From a checkpoint of a small text-conditioned image diffusion model.
Model: 32-pixel images, arch unet, text encoder width 256, text encoder layers 6, text encoder norm layernorm, text encoder activation geglu, norm groupnorm, activation silu.
Training: adamw at rate 0.0018, 6900 steps, batches of 128.
Rows from block 4 of the denoiser of a small text-conditioned image diffusion model, named by matrix and row number. Rows with one number belong to one channel. Each number is 128 + 24 x the weight over its row's rms, rounded and kept within 0 to 255. All counts start at 0.
Before each channel's rows are labels from the 100 images, of 14976 (inputs lightly noised), where the channel reaches its highest value: "top examples" is what is common among them. Only what is clearly more common there than usual is listed. The data: regions of photos with short descriptions (Visual Genome). In brackets: how many of the 100.
# convs0: first 3x3 conv (model.mid.0.convs.0.weight, 256x256x3x3, each kernel summed), inputs 64-127
# convs1: second 3x3 conv (model.mid.0.convs.1.weight, 256x256x3x3, transposed, each kernel summed), outputs 64-127

top examples: text has "white" (31)
convs0.243 [133  95 145 117 135 122 113 116 131  94 142 127 143 115 134 143 138 122 132 100 143 131 242 125 150 135 185  91 143 133 128 124 116 118 128 110 140 128 125 115 192 163 143 116 111 104 128 115 139 116 118 138 131 130 144 102 165 135 117 116 105 162 113 114]
convs1.243 [129 154 148 128 118 159 149 115 154 185 116 107 127 146 132 125  91 145 139 151 127 143  57 143 111 113  85 163 107 126 112 140 145 143 111 152 115 153 129 112  92  90 136 114 174 139 122 122 100 123 130 107 140 107 133 173 103  93 149 141 148 102 139 117]

top examples: text has "green" (29)
convs0.54 [133 120 114 146  88 113 121  95 151 164 129 146 103 130 108 132 114 145 125 128 118 100  57 125 122 143  59 143 133 123 119 107 127 130 100  87 125 127 122 102 122 127 125 128 127  90 116 140 131 145 137 123 146 120 100 182 100 134 117  95 137  30 110 134]
convs1.54 [115 126 103 140 142 107 114 133 102 111 121  84 117 123 125 112 146  73 129 130 146 167 169 133 139 132 153 115 131 117 124 142 118 130 137 137 146 140 171 151  91 149 107 158 116 157 123 102 124  97 134 148 104 151 142  58 124 115 116 171 121 192 132 122]

top examples: text has "sky" (26)
convs0.177 [110 115 103 124 132  91 103  85 149 132 130 138 115  95 149 171 172 113 113 116 123 109 182 112 136  99 127 100 104 133 114 168 113 123 103 108 105 119 108 162 171 132 135  82 115 158 138  83 110  87  96 132  76 119 124 102 154 135 164 102 115 145 117 116]
convs1.177 [135 162 144 123  96 120 157 137 130 140  99 154 117 163  80  89 116 172 129 138  88 104 101 141 117 159 101 155 143 113 156  92 124 129 114 129 157 155 120 137  82  89 125 159 136 111 139 165 118 171 159 124 145 111 102 171 123 121 116 164 138 112 124 141]

top examples: text has "grass" (25)
convs0.186 [115 126 120 143 126 131 118  84 142 126 130 188 125 121  94 135 102 126 115 131 131 107  86 107 112 118  65 135 102 110 144  97 116 126 114  84 116  95 111 110 123 154 147 106 127  95 114 132 131 137 109 134 147 104 109 184 115 152 102 100 170  63  81 117]
convs1.186 [151 129 114 118 141  97  96 151 104 119 124  91 144 121 138 118 163 131 131 126 139 131 152 143 161 122 175  99 189 124 112 130 118 135 117 140 125 141 159 150 123 126  96 146 150 135 125 118 124 117 157 118 109 157  93 103 111  91 160 176 119 202 156 147]

top examples: text has "white" (30)
convs0.46 [120  97 130  98 108 111 121  98 113  77 146 143 114 133 133 115 152 124 139 130 125 140 162 138 131 157 236 102 135 132 140 115 134 124 163 108 135 133 128 112 154 170 130 133 116 114 132 137 145 113 131 126 118 132 123 100 179 155 135 136 144 146 101 147]
convs1.46 [123 152 116 138 109 145 134 121 162 148 130  96 145 133 129 146 110 149 124 125 118 129  83 150 110  94  60 141  98 100 157 125 132 118  84 137 118 131 141 154 115  99 140 113 136 135 123 127 111 130 119 123 140 111 135 186 107  96 156 132 112  88 162 129]

top examples: text has "man" (31)
convs0.251 [ 88  93 110  76 119 125 140 153  87  92 146 150 127 121 107 109 122 172 160 147 119 104  76 119 103 127 117 108 109 123 116  88 145 115 111 123 148 151 110 139  72 132 102 124 107 107 114 110 129 134 124 122 110 117 111 107  82 129 104 145 143 153 115  93]
convs1.251 [137 102 145 109 146 141  74 141 142  98 114 143 156  90 141 129 109 134  94  94 105 124 135  96 124 129 162 105 118 139 139 125 113 132 134 129  60 116 105 110 176 124 174  75 113 129 127 131 153 119 139 115 113 140 166 121 134 113 120  89 134 142 113  91]

top examples: text has "green" (27); text has "grass" (25)
convs0.249 [165 110 122 149 101 127 118 107 171 156 130 166 123 113 109 138 108 132 109 111 127 114  36 122 114 118  79 134 111 116 118 123 134 126 103  86 111 112 142 102 112 152 128 101 118 147 114 144 128 144 114 114 148 112 120 172  88 132 111 111 134  86 112 134]
convs1.249 [124 122 120 121 152 121 127 145 125 111 129  70 131 128 129 123 130  92 123 129 146 120 156 122 115 128 202  97 167 121 115  96 121 128 125 140 142 127 130 130 115 127 114 159 123 138 114 137 138 135 126 130 116 131 120  56 120 107 103 162 127 183 135 139]

top examples: text has "man" (33)
convs0.226 [108 109 129  86  66  98 122 141 123 122 143  91 177 124 112 125 118 148 127 125 137 168  38 149 120 127 178 109 147 127 106 140 129 126  92  84 106 165 111 127 115 111 123 161 114 128 131 117 119 118 124 143 115 113 153  90  89 114 110 141 109 112 125 120]
convs1.226 [114 123 133 142 141 137 127 104 139 108 134 168 132 130 115  66 138 108 105 135 132 117 194 141  99 132 103 151  94 129 133 132 156 119  99 155 122 104 100  86 139 171 159 110 123 121 132 162 133 100 120 138 102 105  88 141 167 154 132  87 125 117 130 134]