python train.py --objective="edm" --text_encoder_norm="layernorm" --text_encoder_positions="rope" --norm="groupnorm" --upsampling="nearest_conv"
Rows from block 7 of the denoiser of a small text-conditioned image diffusion model, named by matrix and row number. Each number is 128 + 24 x the weight over its row's rms, rounded and kept within 0 to 255. All counts start at 0. Numbers have three digits each.
Before each channel's rows are labels from the 100 images, of 14976 (inputs lightly noised), where the channel reaches its highest value: "patch colour" is the nearest of a few named colours to the mean colour under the peak. Only what is clearly more common there than usual is listed. The data: regions of photos with short descriptions (Visual Genome).
# convs0: first 3x3 conv (model.decb.0.0.convs.0.weight, 128x256x3x3, each kernel summed), inputs 192-255

patch colour: white; cyan
convs0.102:093110143086102131136123108113108095109059058130134142126098158141104130103131103117120082152107148133092092140116117096076060078153121041114126063162080138127128134118144117137098127071133136

patch colour: grey
convs0.87:148101119255082130123126147137129110113160162114174109166160101124143165102142128195165122124119160141166147129149135138189141164105137180100148142104137178125131126111086108091113103133122069

patch colour: cyan
convs0.52:124083111106051106191112127108140161095105080128164165091101103132141094097092127137107157105085098129107124136115104112138201112171117117080125132135084142057132143158165100163120083088180102

patch colour: cyan
convs0.16:088090122123131110118120105146107095089078053152131160125091104137105111115105104121137122131125092122094112133122124125084094100152113103076102066098071084092114124115126124101155130081092108

patch colour: white
convs0.86:100097118127125131210112139119130134131133144121072181040074088123123055152150139153098141136088109132183116121142127118195155191182132103172155126111152160140130122168120008092077118099127125

patch colour: cyan; white
convs0.80:066090135077101134187115109118120090102092077099155094136061152137148051108154096142138098132109082133101143082144149098112025092112124112122119128161086051118118163129117182121149121104088137

patch colour: pink
convs0.8:119097107063122129112129126130116123110043065120113122129111130114145108123159115128120113118091166120127105124114105105071078112148090067113129149112100103103126145126128053128000128041109102

patch colour: brown
convs0.50:115151076152084117131129110111138147107128116107168112128167065157142118174027103087193151106105125133132066129100122125109134130125114111084117133099101106120112087105149085125110113120154034

patch colour: black
convs0.28:109125151069152135144118112123121102104083084097120116153088126089100130130152081122130119122108106124077062109088119084103065091117099131127126094125090137100141102094115207108113107088110125

patch colour: blue
convs0.48:117123143057045115108100101150091107110112114105157098136072144114114078103090106121154131138116142110079089108148095088071053086101103052151123069113104115115119153123164157136092168089115121

patch colour: green
convs0.22:121129127121149141125133122129135120119126131134186148143113080157110140129152109134113128122151138128093075124085122119081090108133115143085138077066074123104123126115114232133177089133133116

patch colour: green
convs0.41:157135094118134126122117132133151157166151139138121156134139192132127114173082131103149126092124199127115118154116097134083159141153127111181156131186122188115147151106145130176096193142151123

patch colour: grey
convs0.60:123124180082143116070106132097099114089114106090184172112142162052127123123131130138089092169103086140153110162131118122095139144201114173162138102124085121089157102109157090105141147119159125

patch colour: purple
convs0.116:115064144130127120146129111141114097139133099116162135128126203129174071072149126093121130134091124135097121115142118094125060107156125087117142107174099098130147134121134255114059117089163099

patch colour: white
convs0.75:096060041175150141119117133113145135140115134133105138101145011197120141192081139102060129134137118126128122131155150127099154142124136090128155111121134133144117117150156037119180119153126090

patch colour: pink
convs0.84:104090090167052124206111135111126122113124135093132168104085000158118094108092128163125128113116118120151130115179121133186129162170109101118140094168117120104124128179098099111123072128081087

patch colour: black
convs0.14:118070162065080113101079124140123158103124093110136086104087150100102098107067112070161133131069100126073120126098130094072093127109110093136098088150135106130122129066112110124049164088133090

patch colour: black
convs0.63:116093073129146123090104142123139148110148135107092138119126017147104138166093137133072119091126147116140161113106135135109170156151120137132137142149109102117118125116104000126152035135111099

patch colour: red; orange
convs0.103:119138042149122124106136134113128118174135131113206136147090179160203115086138130152070135108110196108150088098088106113102147128118122145120161126126080105130156149058126153056111077137171127

patch colour: grey
convs0.13:137144160193188157080141141141139158096122135143165101209127145134129178160138131133046140115158162129105157133073114125116165127141114159145175093110100147105185138083134226121173104210130148

patch colour: cyan
convs0.30:142126136074134159082138123165120142128119124167134152099143118152135135157144147144189065174179093108099115162155125107083105086115120066156117109123131102101131106106184121138091155129092166

patch colour: grey
convs0.82:107150115045109144131117137135124168091125106132175167158075140056135101096151112152149133128106135153116091149088132103134129154146105104167126134092161137128148137146132171150067200122146121

patch colour: black
convs0.104:142105100113147148093139140153142150143139135140121126184150086088136234151138126203132138121124200138156137132130152143182126144131136166118137148091134177114142119105122094137073125140141154

patch colour: orange; pink
convs0.124:085094147087070110084108125105095109101105067120117102098073129117131062113164101146129100143086162119111116115111112070088069133107091058140135094146102067120133147097117147115103150053116132